Rows from block 3 of the image encoder of a small contrastive image-text model, named by matrix and row number. Rows with one number belong to one neuron. Each number is 128 + 24 x the weight over its row's rms, rounded and kept within 0 to 255. All counts start at 0.
After each neuron's rows are labels from the 100 images, of 14976, where the neuron reaches its highest value: "responds to" is what is common among them. Only what is clearly more common there than usual is listed. The data: photos with spoken descriptions (Open Images, Localized Narratives). In brackets: how many of the 100.
# fc1: MLP up (encoder.blocks.3.mlp.fc1.weight, 768x192), inputs 0-95
# fc2: MLP down (encoder.blocks.3.mlp.fc2.weight, 192x768, transposed), outputs 0-95

fc1.352 [136 129 134 125  99  82  91 136 103 154 121  89 105 125  92 121 143 144 111 145 108 106 144 105 182  85  97 142 104 124  95 151 116 116  90 107 133 109 150 146 105 169 167 137 139 102 125 131 126 185 148 122  82 145 110 127 158 139 110 120 102 153 111 153 105 139 143 156 149 108 139  84 126 128 112  90 114  83 120 156 154 154 106 144 128 111 126 135 175 123 114 158 139  93 145 130]
fc2.352 [124 115 126 110 155 145 139 154 148 178 148 129  82 122 147 128 145 133 136 108 111 146 118 138 160 137  95 102 119 167  87 122 127  93 132 119 151 129  94 162 187  87 112 108 115 127 150 163  85 119 145 123 116 127  81  92 141 113 152 112 171 121 125 114 149 114  84  93 126 117 142 129 102 174 109 128  77 149 111 144 138 139 111  92  91 155 113 138 104 119 135  99 182  88 165 120]
responds to: text has "wearing" (31)

fc1.562 [134 157 113 116 135 120 151 150 147 145 129 112 182 145 124  91 159  82 162 104 121 112 150 120 187  66 148 140 143 135 144 116 106  65 136  98 101 156 132 134 105 161  88 110 126 130 147  93 100 124 144 105 134  83  95 103 103 133 102 106 128 104 111  94 118 123 168  97 109 164 126 113 109 146 144 133 114 131 128 132 149 152 148 146 115 123  94 115 116 112 149 116 146 159 118 109]
fc2.562 [127 160 179  96 113 138 112 119 118 133 129 106 161 109 106 195 195 161 106  87 113  85 133 137 142  85 113 154 143 110 108 124 105 100 180 108 113 174  97 114 150 134 133  98 137 136 104 127 169 101 142 148 149 123 138 105 112 101 126 156  94 115 160 138  77 126 117 138 100 155 144 133 150 112 136 135 136 120 103 133 127 137 140 137 167 144 118 106 149 139 155 134 104 153 108 106]
responds to: text has "trees" (57); text has "grass" (28)

fc1.36 [ 76 135 108  96 117 111  99 161 127 107 125 138 107 142 137 137 127  79 104 138 133 133 115 153 162 136 105 101 128 132 120 131 168  87 145  89 142 109 100 147 128  85 145 110 102 121 119 105 155  84 113 176 117 113 122 124  84 111 105 172 128  67 116 118 115 113 152 161 113  90 141 112 110 129 125 124 145 172  95 137 130 123 134 106 121 118 129 139  90 135 161  88 110 139 125 131]
fc2.36 [131 108 109  84 165 125 135  97 165 128 143 114 152 144 151 127 159 145 126  99 140 131  47 156 131  94 156 176 162 147  90 123 145 110 119 151  97  92 103  92 122 156 126  90 117 144 152 157 117 162 127 117 112 108 141 122 102 151 142 128  96 169 116 104 135 127 130 125 168 117 117 112  97 136 103 159 134 161 111  93 115 110 122 112 160 130 169 106 165 141 147 121 159 134  97 109]
responds to: text has "trees" (81); text has "sky" (50); text has "people" (47)

fc1.481 [139 111 122 100 116 111  78 113 131 145 147 138  92 159 102 144 142 126 118 154 159 138 169 119 114 131  83 124 131 146 102 139 114 149 148 132 193 122 109 151  84  90 103 117 155 124  90 117 121 169 149 136 125  95 149 167 139 160 142 176 162 141 178 139 111 159 126 138 169 117 115 134  98 154 127 153 120  92 167 170 145 144 135 124 109 134 130 117  92  99  98  98 106 151 128 110]
fc2.481 [132 123  97 125  94 147 130 119 146 109 149  75 102 117 154 176  87 120 131 124 122 126 141 110 148 134 137 112 136 147 115 151 118 119 122 102 139 130  97 159 142  63 117 134 138 162  92 167 139 126 130 131 106 153 147 100 153 119 126 164 120 123 158 153 138 181 117  98 141 111 124 123 128 126 126 138  57 128 188 165 140 132 146  96 122 140  94 131 172 130 118 168 134 137  71 166]
responds to: text has "grass" (35); text has "ground" (29)

fc1.365 [157 115 107 135 158  68 117 105 116 120 142 138 154 107 129 178 103 120 120 148 133 108 101 140 103 138 143 178 114 129 105 157 147 101 130 150 136 138 113 129 115 126 114 118 108 119 137  96 154 158 123 141 121 178 148 158 155 159 107  59 160 127 162 162 143 122  95 122 134 125 114  90 137 135 111 120 114 132 174 154 145  97  82 109 117 167 122 128 167 139 129 139 141 105 122 102]
fc2.365 [156 118  87 118 174 105 104 122 100 140 149 131 141 103  84 170 102 111 127 125 147 137  41 141 119 107 119 126 122 145 103 148 101 179 127 153 129  87 141 132 162 133 168 142 113 109 103 116  90 127 143 115 176 142 118  61 127 104  91 127 130 122 110 131 129 112 116 149 141 113 127 152 124 133 131 126 127 153 142 123  75 106 101 103 122  99 144 126 101 104 116 102 133 129 129 148]
responds to: text has "sky" (58); text has "buildings" (29)

fc1.454 [117 135  71 112 167 130 103  91  75 121 128 104 112 117 116 122 119 129  93 123 154 139 123  99  63 155 124 168 140 147 121 154 135 142 111 137 135 106 138 116  96 117 118 142 192 118 121 128 192 139 103 157 138 139 140 127 138 122 148 103 138 121 146 147 158 168 165 102 191 130 133 130 123 140 137 122 142 116 140 134 134  71 111  72 153 154 131 130 178 151 144 120 128  66 111 105]
fc2.454 [174  84 136 162 135 109 138 127 144 121 132 185 131 114 112 122 111 130 184 127 146 119 152 169 107 100 128 111 129 107  91 120 122 176 111 102 133 136 143 146 132 139 103 159 124  80 121  76  89 103 117 104 137 110 125 142 132 100  88 154 125 108  94 152 150  87  96 161 135 125 125 125  86 167 111 160 128 131 177 102 124 151 134 145 106 162 108 154  89  68 118  93 158 152 167 113]
responds to: text has "people" (43)

fc1.567 [119 114  86 143 138 120 120 127 162 116 104 123 120 117  99 147 145 161  88 107 160 133 114 138 139 133 124 164 100 132 131  97 110 100 132 180  83 178 133 121 110 144  52 157 112 130 117 150 117  97 125 111 136 148 118 118 121 127 111 116 125 146 124 100 159 120 161 140 108  79 160 105 126  81 131 146 160 113  96  66 134 123  76 127  66 119 101 107 146 119 133  93 126 163 101 101]
fc2.567 [155 113 158 142 126 163 117 110 157 126 149  89 147 116 128 171 141 155  84 142 134 122 130 141  96 150 142 106 129 125  97 167 133 167 142 117 157 141 142 150 118 114  98 153 132 122 141 113 160 153 138 175 109 178 134  85 115 128 123 101 119  95 146 131 127 133  95 127 130 155 115 136 166 128 137 150 103 129 136 168 125 113  95 200 110 114 172 106 107  94 106  91 114 131 144 139]
responds to: text has "black" (44); text has "white" (42)

fc1.685 [130 137  60  69 129 100 120 145 103 109  99 135 143 163 110 136 158  72 124 109 138 131 116 122 133 122 143 124 125 164  98 166 126 148 116 111 143 135  93 113 120 121 131 145 122 163  82 120 115 124  99 112 160 100 141 119  97  99 126 152 171  91 140 125  99  89 130 127 133 148 123 130 128 101 111 178 120 138 155 146 105 147 122 113 140 136 143 133 118 134 133  93 125 145  86 133]
fc2.685 [127 143 150 121 129 134 118 112 178 151 125 150 173 128 124 144 117 139 124 100 142 150 141 179 138 139 115 100 178 131 105 118 140 124 119  75 111 141 143 108 138 160  72 130 152 130 114 129 141 142  64 114 133 139 154 107 117 116 137 109 133 136 113 139  96 135 109 131 125 125 114  86 141 119 163 142 155 142 158  99 124 112 184 132 132 139 101  95 140 155 150 120 146 116 123 100]
responds to: text has "trees" (65); text has "people" (47); text has "grass" (40); text has "ground" (28)

fc1.34 [148 147  99 108 108 147 111 114 166  82 111 103 139  99 136 139 131 129 126  77 142 110 171 137 121 138 136 123  82 117 116 116  85 143 175 143 114 121  91 162 137 136  83 142 124 135 172 136 143 120 188 117 125 147 155 156  78 122 132 112  85 130 130 156 142 129 157 159 154 156 117 119 104  99 123 124 121 100 107 112 200 133 147 180  86 127 142 135 119 129 129  96 163 153  87 127]
fc2.34 [119 115 142 141 104 156 152 117 107 149 135  71 161 134 158 173 155 139 138 125 148 131 161 116 119 165 160 119 155 135 108 154 112 179 158 146 131 153 121 148 125 142  85 127  76 140 108 109 137 105 116 150 103 127 113  73 119 133 161  98 128 126 125 119 116  87 108 117 124 121 129 167 132 170 106 143 165 114  99 140 135 108 111 175 115 144  79 159  90 122 148 115 106 142 173 168]
responds to: text has "white" (36); text has "black" (30)

fc1.200 [114 163 167 136 145 116 154 130 142 144 146 104 147 126 158 118 117 124 133 138 130  99 134 139 169 121 116  93 106 108 165  89  93 123 151  99 138 148  95 143 108 122  90 158  91 121 117 144 146 138 134 115 165 118 130 136 129 122 128 103  68 107 180 152 106  71 129 147 136 124 124 138 113 164 125 130  72 144 122 163 174 125 165 127 134  96 124 107  91 116 131 101 179 169  91 114]
fc2.200 [112 174 177 108 145 143 121 115 128 112 109 118 103  98 113 136 137 100 158 136 101 135 164  79 173 142 142 130 128 129 110  54 121 131 143 117 116 148 116 107 143 164  88  90  78 132 112 123 102 130 114 123  81 125 122 119 115 112  98 108 153 169 117 112 178  89 160 149 127 150 109 143 126 125 133  96 127 139 132 119 158 157 148 153 140  95 129 110  79 183 147 108 117 113 128 130]
responds to: text has "white" (33); text has "black" (27)

fc1.92 [119 124  96 115 142 184 107 123 129 120 103 153 135  96 147 117 128 134 141 104 123  78 152 135 113 164 118 140 114 120 108  82  92  88 157 119  95 146 117 133 136 101 110 128 138 102 107 149 136 110 130 148  92 131 100 168 129 152 108 144 130 143 127 113 125 133 164 122 120 125 121 132 175  98 164 122 115 140 131 171 150 125 131 152  94 133  95 142 110 102 130 127 176 119 146 165]
fc2.92 [127 107 135 131  80 167 140 162 160 150 109  92 118 136 128 142 122 119  94 172 121 148 143 139 127 126 108 134 138 120 148 134 125 158 131 124 117 146 125 157 118 157 145 160 128 160 116 121 182 166  98 170 149 120 142  99  69 134 125 109 137  79 117 132 139 133  95 131 136 102 131 144 178 134  44 148 158 148 111 121 115 109 105 172  95 123 100 107  93 134 142 117 113 165 146 150]
responds to: text has "black" (41); text has "white" (37)

fc1.498 [149 146 143  97 110 107 121  93 129 154 155 114 130 133 128  98 156  93 138 141 123 122 164 162 137 121 137 158 136 101 117 103  89 186 136 106 171 178 139 150 157 121 105 143  98 100 145 125 148 144  68 167 134  99 108  89  80 141 144 112  98 121 126 133  93 127 131 146 146 109 104 153  87 142 142 154 105 100 109 101 146 153 125 113 167 124  97 135 125 130 109 139 164 109 134 112]
fc2.498 [126 165 115 132 108 202 125 140 156 143 121 100 125 101 105 179 130 136 106 134 133 119 136 116 129 128  84 149 148 127 156  92 144 145 135 104 114  99 100  73 103 114 147  92 134  95 119  98 110 137 182 143 156 130 142  92 151 144 148 121 117 108 157 100 140 113 102  99 128 115 112 169 163 130 128  94 109 115 139 147 108 113 139 167 144 142 130 162 123 135 164 125 119 153 118 117]
responds to: text has "sky" (86); text has "trees" (72); text has "grass" (30); text has "plants" (28)

fc1.179 [132 139  99 107  91  75 138 135 153 144  93 127 102 151 103 111 127 164 136 125 115 128  77 125 137 146 133 126 105  96 126 133 162 162 120  98 125 144 145 140 114 142 128 114 129 113 129 126 167 113 126 119 113 118 149  92 144 136 135 124 154 141 172 182 101 149 161 110 128  69 167  89 148 147 104  65 122 167 155  99  79 115 136  89 117 117  79  94 184 128 159 111 151 108 141 136]
fc2.179 [150 117 112 131 182 156  86  96 122 150 161 134 107 107 162 125 140 104 113 142 167 112 152 160 101 132 141 141 132 132  93 129 150 139 123 158 150 157 117 118 138 122 125 153 134 117 151 106  94 117 127 138 126 150 155 133 142 109 125 144 139 143 114  91 157 100 140 127 147 167 132 143 116 158 138 185 136  92 133 132 108 133 116 180 124 133 141 145 101 109  75  92 107 124 117 149]
responds to: text has "grass" (44); text has "ground" (27)

fc1.766 [143 131 124 127  88 162 114 145 167 148 154 137 110 147 101 134  85 107 121 148 138 165 117 132 175 148 106 127 109 107 115 146 115  98 158 151 137  94 154 139 109 119 151 143  86 104 114 156  57 137 145 190 122 165 119 156 163 148 107 155 131  95 178 138 101 129 155 193 181 145 163 149  97  97 111  88 115 125 130 153 150 142 111 120 111 157  94 145 123 110 126 125 160 122 157 152]
fc2.766 [126 160  93  83 118 144 143 120 125 147 144 129 100 136 113 124 119 153 166 100 142 146 130  88 142  77 164 151 127 146  97 138 122 133 108 123 112 104 117 106  87  75 122 128 132 128 128 170 128 146 109 146 120 110 113  96 139 118 137 130 141 107 144 142 107 135  93 133 101 109 161 144 129 111  83 145 145 130 159 150 144 208  88 115 101 135 119 119 141 145 169 148 167 105 167 161]
responds to: text has "wearing" (30)

fc1.191 [105  93 140 120 158 138  71 108  70 159 114 131 121 103 104 135 124  98  80 136  96 100 124 139 117 123 104 180 159  99  89 111 138 120 128 141 118  82  93 121 129 131 110 130 123  87 147  99 130 120  99 155 119 134 130 108 127 132 137 138 105 168 128 151 135 117 113 101 128 129 130  80 130  97  90 122 139 173 114 157 161 109 117  89 127 133 140 117 185 114  93 164 157 139 137 114]
fc2.191 [145 143 150 100  98  80 142 157 133 158 135 133 111 123 107 131  84 146 128 153 127 180 120 133 147 148 147 113 101 103 136 157 119 143 107 120 103 131 137 127 123 193 100 138 142 167 165  97 135 148 124 124 142 104 117 131  96 103  76 145 114 118 127 173 150 136 127 160 147 144 151 108  81 155 129 117 151 143 126 157 140 104 127 105 184 109 155 119 119 101 124 129 131 167 144 108]
responds to: text has "holding" (36)

fc1.168 [117 127 143 141  98 115 124 122 142 142 127 141 145 146 145 139 133 145 100 142 128 111 104 127  75  69 120 178  81 118 125 139  70 149 143 113 143 101 107 144 102 154 124  91 146 128 151 104 141 143 140 152  79 127 163 145 100 145 136 100 126 130 119 146 131 135 115 143 104 149 120 145 122 135 137  79 140 116 101 156 145 132 130 159  65 103 165 119 141 132 136 107 124 135 147 100]
fc2.168 [152 113  82 109 117 128 159 135  94 130 100 135 143 138 153 149 151 176 131 141 101 164 123 119 115 128 130 125 128 143 146 124 105 136 125 125 104 139  94 129 193 173  95 102 125 193 159 173 160 120 173 130 152 135  90 118 121 149 167 132 140 132  97 140 107 152 122 126  92 120 147 144 153 173 144 162 179 122 128 139 160 147 118 144 152 108 115 147 140 133 135 145  99 135 120 124]
responds to: text has "black" (29)

fc1.421 [115 136 104 143 128 162 183 106  99 145 149 131 148 152 126 104 168 111 133 185 144 131 117 154 126 125 121 169 138  83 107 161 138 137 137 139  84 141  82  95 156  97 140 107 114 101 134 136 157 134 105 104 109  72 142 150 121  99 110 150 164 139 136 111 165 113  79 125 113 125  90 107 138 144 158 121 110 148 147 151 128 143 136 125 117 112 124 164 103 118 132  90  96 148 106 114]
fc2.421 [152 141 113  93 162 148 178 114 128 132 126  93 121 136 163 116 141 143 158 118 130 181 150 121 108 152 139 198  91 159 139  85 131 111 147 170 131 148 102 144 161 161 133  99 100 136  93  93 148 126 119 118 110 119 123 118 108 148 137 141  95 170 142 139 119 174 168 118 123 115 123  86 148 107 108 114 136 162  99 108 147 164  94 133  87 144 143 129  98 103 155 109 134 144  98 135]
responds to: text has "wearing" (33)

fc1.459 [ 97 117  93 157 134 128 115 124 128 110  80  96 151 125 107 153 116 147 146  82 150 113 150 167 142 161 129 125 116 153 111 107 114  97 172 150 125 130 130 130 131  89  79 160 102 121 129 153 100 107 130 129 101 134 132 138 127 128 147 104  98 141 134 132 112 140 209 192 103 139 163  86 148  69 121 110 137 100 122 115 106 113 124 144 108  99 131 136 171 105 146  94 147 154  99 135]
fc2.459 [161 111 117 136  98 158 143  95 158 126 121 111 124 133 150 162 142 128 109 124 127 117 145 115 127 153 136 119 154 101 118 178 103 164 136 165 124 149 136 146  69 127 116 167 110 134 135 133 158 171 156 164 118 125 150  76 106 119 149  96 170 102 158 163 126 108 148 108 160 110 124 163 109 171 112 159 153 140 106 143 120 125  80 159 100 145 101 122  89 107 118  95 115 130 166 167]
responds to: text has "white" (35); text has "black" (34)

fc1.560 [151 164 127 140  89 179 149 102 147 135 122 112 113 134 161 120 125 158 139  91 161 107 154 144  82 106 124 118  92  70 140 141 121  87 169  85 135 107 125 169 126 120 113 138 121 133 146 106 174 133 124 139 119 126 146 102 102 156 120  97 103 116 124 145  99 141 115 136 142 181 105 163 116 140 147 139 125 139 145 137 165 158 156 175  96 122  88 117  97 129 102 150 184 137 121 162]
fc2.560 [130 142 152 142 113 155 158 184 143 162 102 107 133 118 134 168 166 123 105 134 106 156 134 119 140 128 115 111 139 139 130 129 111 126  82 137 136 160  91 139 136 183 119 145  99 138  84 147 137 153 130 128 136 113 143 116  89 160 143 157 131 139 114 127 112 138  95 178 102 114 126 129 155 137  97 121 145 126 104 148 157 144  95 140 121 107 126 122 133 105 176 164 127 134 172 144]
responds to: text has "black" (33)

fc1.548 [132 116 125 121 109  92 144 157 105 119 123 153 105 121 102 151 137 155 129 148 183 110 111 130 125 131 115 135 146 196 157  91 107 133 109 127 125 136 153 126 132 119 148  97 151 113 172  75 144 125 104 126 120 133 146 111 122 151 148 121 166 131 175 129 125 129 164 111 105 158 165  85 163 125 151  92  95 160 150 138 122 139 124  85 143 154 129 150 102  89 149 145 158 173 160 143]
fc2.548 [ 97 159 105 108 164 122 104 128 104 141 115  99 110  89 168 136 149  60 102 152 146 124 126 113 124 126 178 109 112 121 114 145 113 114 137 109 152 159  98 128 145 143  59 113 102  92 114 111  95  98 136 185 113 141 133 180 114 117 135 146 123 136  75 112 130 124 140 101 141 118 127 157 121 128  99 156 131 125 115 126 113 103 131 140 130 115 154 166 108 154  64 111 179 140 103  99]
responds to: text has "people" (64); text has "grass" (29)

fc1.75 [132 136 105  73 136 116 155 156 119 167 161 158 119  91  97 132 165 151 106 154 157 135 100 117 116 117 145 129 113 135 126 134 136 168  97 140 170 151 166 107 108 120 105 162 128 123 110  93 133 107  92 130 139 134 132 132 128 145 143 119 163 136 149  94 136 145 160  93 168 123 119 114 148 149 113  83 165 131 180  83 103 118 113 114 123 138 123 144 123 109 124 179 167 141 151 144]
fc2.75 [109 133  99 131 126  92  97 151 111 165 107 167 140 145 128 167 153 116 115 146 169 137 102  86 168 129 151 106 141 131 109 102 152 127 129 112  98  94 126 173 144 127  78 147 135 139 175  65 131 132  93 164 131 124 139 108 134  93 145 137 142 128 123  93 113 117 122 142 150 102  99  95 153 138 180 145 130 135 137 137 133 137  85 115 145  75 113 124 116 120 118  94 122  93 116 131]
responds to: text has "people" (50); text has "sitting" (34); text has "lights" (27)

fc1.763 [117 122  76 150 126 114 103 130 117 103 125 135 121 123 110 148 123 165 117 134 159 139 123 187  88 151 155 130 121  91 126  76 125 154 147 167  99 130 138 164 125 123 124 170 123 130 150 145 150 117  84 154 116 179 151 103 104 169 120 143 154 129 114 162 142 112 124 172 111 126 108 119 163 131 125 141 181 138 105 168  91  93 104 129  80 147 129 119 134 118 126 139 106 111  99 145]
fc2.763 [146 135 126 124 134 171 135  83 170 127 119  71 115 120 135 155 109 109  88  98 129 164 121 151 145 121  77 148 101 135 152 160 110 122 182 173 135 108 118 152 116 143 167 182 132 129 125 117 160 151 140 147 133 135 118  79 123 129 111  94 111 123 156 133 147 127 104 134 153 126 118 161 148 143 105 174 112 116  97 148 127 107  89 134 115 139 152 123 139 110 118  99 157 145 135 144]
responds to: text has "white" (37); text has "black" (35)

fc1.530 [105 127 129 142 117 120 110 109 100 146 141  99 119  88 135 116 160 137 156  93  96 140 150 122 104 112 116 151 132 130 139 133 142 193 136 118 170 162 108 131 165 175 151  94 126  96 160 118 105 184 148 152  84 136 152 135 105 133 144 124 116 113 106 137 103  53 144 105 131 148 142 136 146 122 134 125 141  94  88 146 147 135 115 162 110 126  75 159 124 162 126 137 155 133 144 108]
fc2.530 [ 95 165 145 132 125  98 116 116  67 139 139 126 136 133 135 140 104 107 119 136  62  78 140 129 128 118 120 113 107 125  64 175 104 120 109 125 121 127 151  79 116 107 127 100 134  98  98 141 131 117 167 165 117 103 152 150 123 124 156 119 154 126 111 137 145 110 137 181 131 120 125 164  91 141 107 113 119 115 135 145 121 117 136 152 138 170 134 113 134 173 131 148  99 126 118 137]
responds to: text has "sky" (69); text has "trees" (69); text has "plants" (32)

fc1.316 [125 140 116 139 117 154 154 130 152 135 104 125 152 130 112 109 116 132 110  69 148 140 168 121 159 143 125 133  88 111 162 115  94 119 172 155 130 116  98 112 102 107 107 172 123 152 134 155 130 103 148 118 103 144 126 152  90 115 141 118  74 172 116 140 123 139 178 150 129 147 138 118  90 100 167 129 160 100 109 125 148 121 130 178  87  97 142 145 133 100 141 111 160 172  68 136]
fc2.316 [144  96 146 164 108 148 129  95 149 120  95  79 148 129 172 166 146 157 124 117 137 119 143 140 117 169 124 132 167 113 134 130 141 149 149 158 137 129 107 187 131 162  72 115 104 138 152 137 130 157 117 122 108 144 113  69  83 141 143 100 146 137 139 116 124 115 104 121 129 123 154 160 148 145 115 167 118 104  99 123 172 120 101 165 119 135  95 125 112 156 146 122  94 101 181 157]
responds to: text has "white" (29)

fc1.703 [168 131 137 120 114  93 164 141 153 109 107 154 107 127 125 161 123  91 138 134 163 115  97 160 160 146 144 105 105 186 136 140 168 105 132 103 139 154 126 122 153 111 135 100 104 148 127  81 105  86  64 141 140 105 143 136  90 115 118 133 164 155 110 113 116 149 106 110 108 148 146 124 158 104 157 131 109 154 147  98 121 103 143 105 123 144 159 165 113 124 143 126 135 190 157 146]
fc2.703 [ 94 127  60  71 142 207 122 136 103 133 129 113 140 156 153  77 131 130  98 148 134 119 143  99 129 139 164 137 112 126 162 140 104  92 149 114  99 125 164  90  97 130 130 111 122 132 145  98 123 118  91 132 117 164 156 146 125  99 119 113 104 148 150 137 156 126 172  90 120 136  85 115 143 119 141 141 158 123 132 106  97 140 155 129 137 103 119 121 127 125  85 126 142 130  95 103]
responds to: text has "people" (63); text has "standing" (48); text has "holding" (40); text has "sitting" (32)

fc1.363 [157 120 136 109 139 141  90 117 149 135 123  99 133 122  94 134 161 151  98 127 163 145 155  97 139 111 116 115 132 135 158 124  78 161  98 100 137 136 134 117 132 138 107 183 120 184 177  63 121 138 159 111 117 138 155 168 146 153 132 151 106 130 144 154 127  89 178 148 107 162  95 152 138 111 106 128 157 113 143 119 151 190 108 139 109  84 142 110 138 126 136 119 114 172  83 115]
fc2.363 [ 98 146 137 140 158 153 116 117 155 161 127 130 132 171 153 139 161 164  90 123 140 140 136  90 137 130 144  71 106 120 126 139  99 159 152 147 117 115 147 112 139 131  67 152 144 145 117 121 120 104 134 122 134 100 153 118 120  99 128 103 102 134 102 146 117  98 123 177 124 104 139 129  73 150 153 165 109  98 131 142 139 161 168 153 126 124 131 170 130 127 118 103 103 128 100 109]
responds to: text has "black" (29)

fc1.544 [154 124 150 146 115 136 102 170 134 109 125 168  95 136 168 113 142 144 119 169 105  98 120  94 116 157 130 122 109 157 137 131 123 118  96 137  99 128 141 123  78 135 124 110 109 138 125 119 125 172 101 111 132 114 160 110 119 139  73 127 142 108 123  80 109 106 117 129  89 134 138 105 147 139 115 127 185 138 165 120 116 128  85 103 115 134 147 130  97 100  98 128 119 154 173 116]
fc2.544 [123 133 138 142 153 168 100 132 149  95 144 129 142 143  94 162 121 155 123 119 135  99 106 103 133 167 118 111 116 126  93 112 116 149  89 152 114 141 131 123  99 116 163 161 147 111  62 135 138 136  78 155 130 124 153 137 167 145 133 143 116  72 144 103 133 153 115 122  97  70 108 105 164 115 160 141 156 108 134 111 115 163 180 140 158 122 119 102 181 118 132  95  82 115 116 111]
responds to: text has "wearing" (29)

fc1.618 [124 132 149 140  88 142 120 162 125 117 129 125 118 111 147 142 122 155 153  85 138 102 128 156 113 111 150 121  78 127 114 131 145  77 161 104 139 145 142 147 149 127  88 170 121 158 186  72 102 134 147 133 114 147 153 129 143 131 122 146 121 122 154 135  85 143 166 127 115 156 166 152 153 102 125  84 150 110  99 137 131 123  86 138  98 138 130 119 134 138 133 157 147 150 146 153]
fc2.618 [126 197 103 124 102 119 142 156 137 154 156 119 112 105 123 152 144 154  95 114 134 158 134 108 111 147 105  82 121 128 113 140  39 183 138 139 152 145 134 129 116 162 117 189 114 151 112 126 110 101 160 118 190 127 104 118 121 148 131 117 113 168 126 151 122 157 142 141 118 139 121 134  84 160 119 165 101 101  90 116 134 176 101 140 110 104 114 121 120 129 142 151  92 154 134 164]
responds to: text has "black" (27)

fc1.543 [147 124 159 126 139 142 130 101 109 140 127 127 132 150 103  79 145 179 102 163 135 107 115 156 106 130 148 126 139 113 117 165 142 195 112 145 110 133 162 132 144 101 144 116 102 109 152 125 127 169 138 120 113 120 114 127 130 131 131 156  96 162  78 132 138  97 100 129 119 124 102 106 116 143 127 158  85 116 123 154  87 153 116 108  87 125 168 136 136 110  94  99 125 112 129 125]
fc2.543 [117 101 128  97 131 142 140 103 123 149 146 139 141 102 148  99 169 127 104 147 131 133 130 114 129 115 113 108 117 136  92 162 110 112 139 110 122  90 113 134 135 123 104  92 130 156  91 134 119 109 106 106  83 103 123 132 112 120 125 101 133 128 169  99 129 122 102  98 140 163 141 116 111 128 139  98 149 185  96  88 120 141 121 117 139 172 155 129 131  93 118 146 158 144  89 114]
responds to: text has "wearing" (42); text has "wall" (41); text has "holding" (39); text has "black" (34)

fc1.639 [168 100 157 121 107 112 102 127 140 166 132 154 160 156  80 145 155 157 128 140 113 120 133 139 108 152 102 112 147 123  77 153 115 148  83 130 106 134 133 129 106 127 119 109 117 119  95 121 140 196 126 115 138  77 132 155 102 125 120 135 125 146 122 111 142  83 177 168 133 106 132 110 141 125 126 150 160 120 124 137 100 134 128 114 128 109 173 134 123 100  57  99  93 143 143 120]
fc2.639 [110  89 117 125  74 156 104 119 122 115 132 178 160 115 128 121 147 164 121 140 128 101 168 132 133 164  83 104 127 150 118 146 122 105 112 148 165 113 102 142  91 129 158 157 121 148  85 108 103 107  70 119 149 126 163 125 125 154 157 131 110 149 161 116 105 160  93 108  91 130 111 120 140 112 162 104 167 112 147 142 140 118 164 110 149 154 151 125 166  91 135  92 128 100 100 143]
responds to: text has "wearing" (41); text has "black" (30)

fc1.461 [141  88 181 128 117 119 143  98 105 114 149 129 141 128  89  97 144 160 137 131  95 133 117 156 145 141 119 109 156 101 101 170 146 164 121 117 137 121 145 126 124 143 127 127 132 117 134  99 110 166 115 129 147 152 123 147 100 122 105 147 110 184  98 134 105  51 118 131 169 133  74 126 158 114 124 148 104  93 123 142 112 118 141 116 120 141 171 144 141 139  87  99 102 147 150 151]
fc2.461 [ 79 138 136 123 107 148 140 127 106 174 135 174 158 126 126 115 139 160 127 129 101 162 150  88  85 131 112 125 113 103 139 130 162  92 138 122 151  87 143 128 114  99 109 102 102 172  95 156 114 114  99 106 114  96 131 170 121 120 123 114 139 117 168 115 104 175 153 134 110 142 143 130 120  93 136 130 193 117 136 114 121 141 145 121 162 108 159  97 134 108 132 135 122 140  60 123]
responds to: text has "holding" (38); text has "wearing" (34)

fc1.507 [159  68 127 125 145 164  84 111 106 148 131 123 107 107  96 170 162 135 115 167 109 126 164 152 154 114 104 146 141 134 128 117 100 120  89  70 133 107 127 124 106 164 121 140 147 128 126 103 140 136 127 140 107 107 133 118 131 159 173 133 184 122 135 153  98 139 120 137 177  97 123 140 125 151 135 182 168 157 116 130 100 151 149 136 114 127  95  96 110 107  99 119 116 102  96  96]
fc2.507 [132 118 109 133 134 125 127 127 120 150 132 131 144 146 129 139 100 152 116 116 136 148 146 136  72 187 128 139 133 103 131 122 136 189 148 121 144 140  85 175 154  96 103 155 100 145 140 132 110  94 142 133 140  89 170 134 131 124 101 120 136 156 103 122 104 126 151 112 173 123 124 109 136 130  73 158 160 131 134 151 164 101 168 112 117 107 127 141 143  97 108 116 202 100 120 113]
responds to: text has "wearing" (33)

fc1.453 [148  88 150 140 158 123 162 137 154 149 143 128 105  57 157 119 133  80 139 138 167 119 144 141 157  80 145 104 111 144 141 131 147 120 123 117 180 131 134 106 137 128 162 100 128 112 167  77 132  94 105 111 147 169 106 119 131 147 104 100 151  85 108  84 115 118 143  93 152 130  95 122 138 141 151 106 142 161 158 112 109  81 126 128 113 153 135 176  82  96 119 181 147 133 139 162]
fc2.453 [140 153  99  90 103 156 126 146 150 161  97 126 174 144 157 148  96 139  84 154 145 118 128  81 138 152 116 104 118 129 125 107 141 132 155  82 101 107 145 114 139 122  81 143 143 137 136 103 148 122 110 120 115 148 141 169 117 107 155 134  99 173 159 114 121  92 147 133 143 136  95 117 176 128 162 137 108 101 136 124  96 124  92 135 133  95 120 114 140 164 170 151 159 127  81  99]
responds to: text has "people" (56)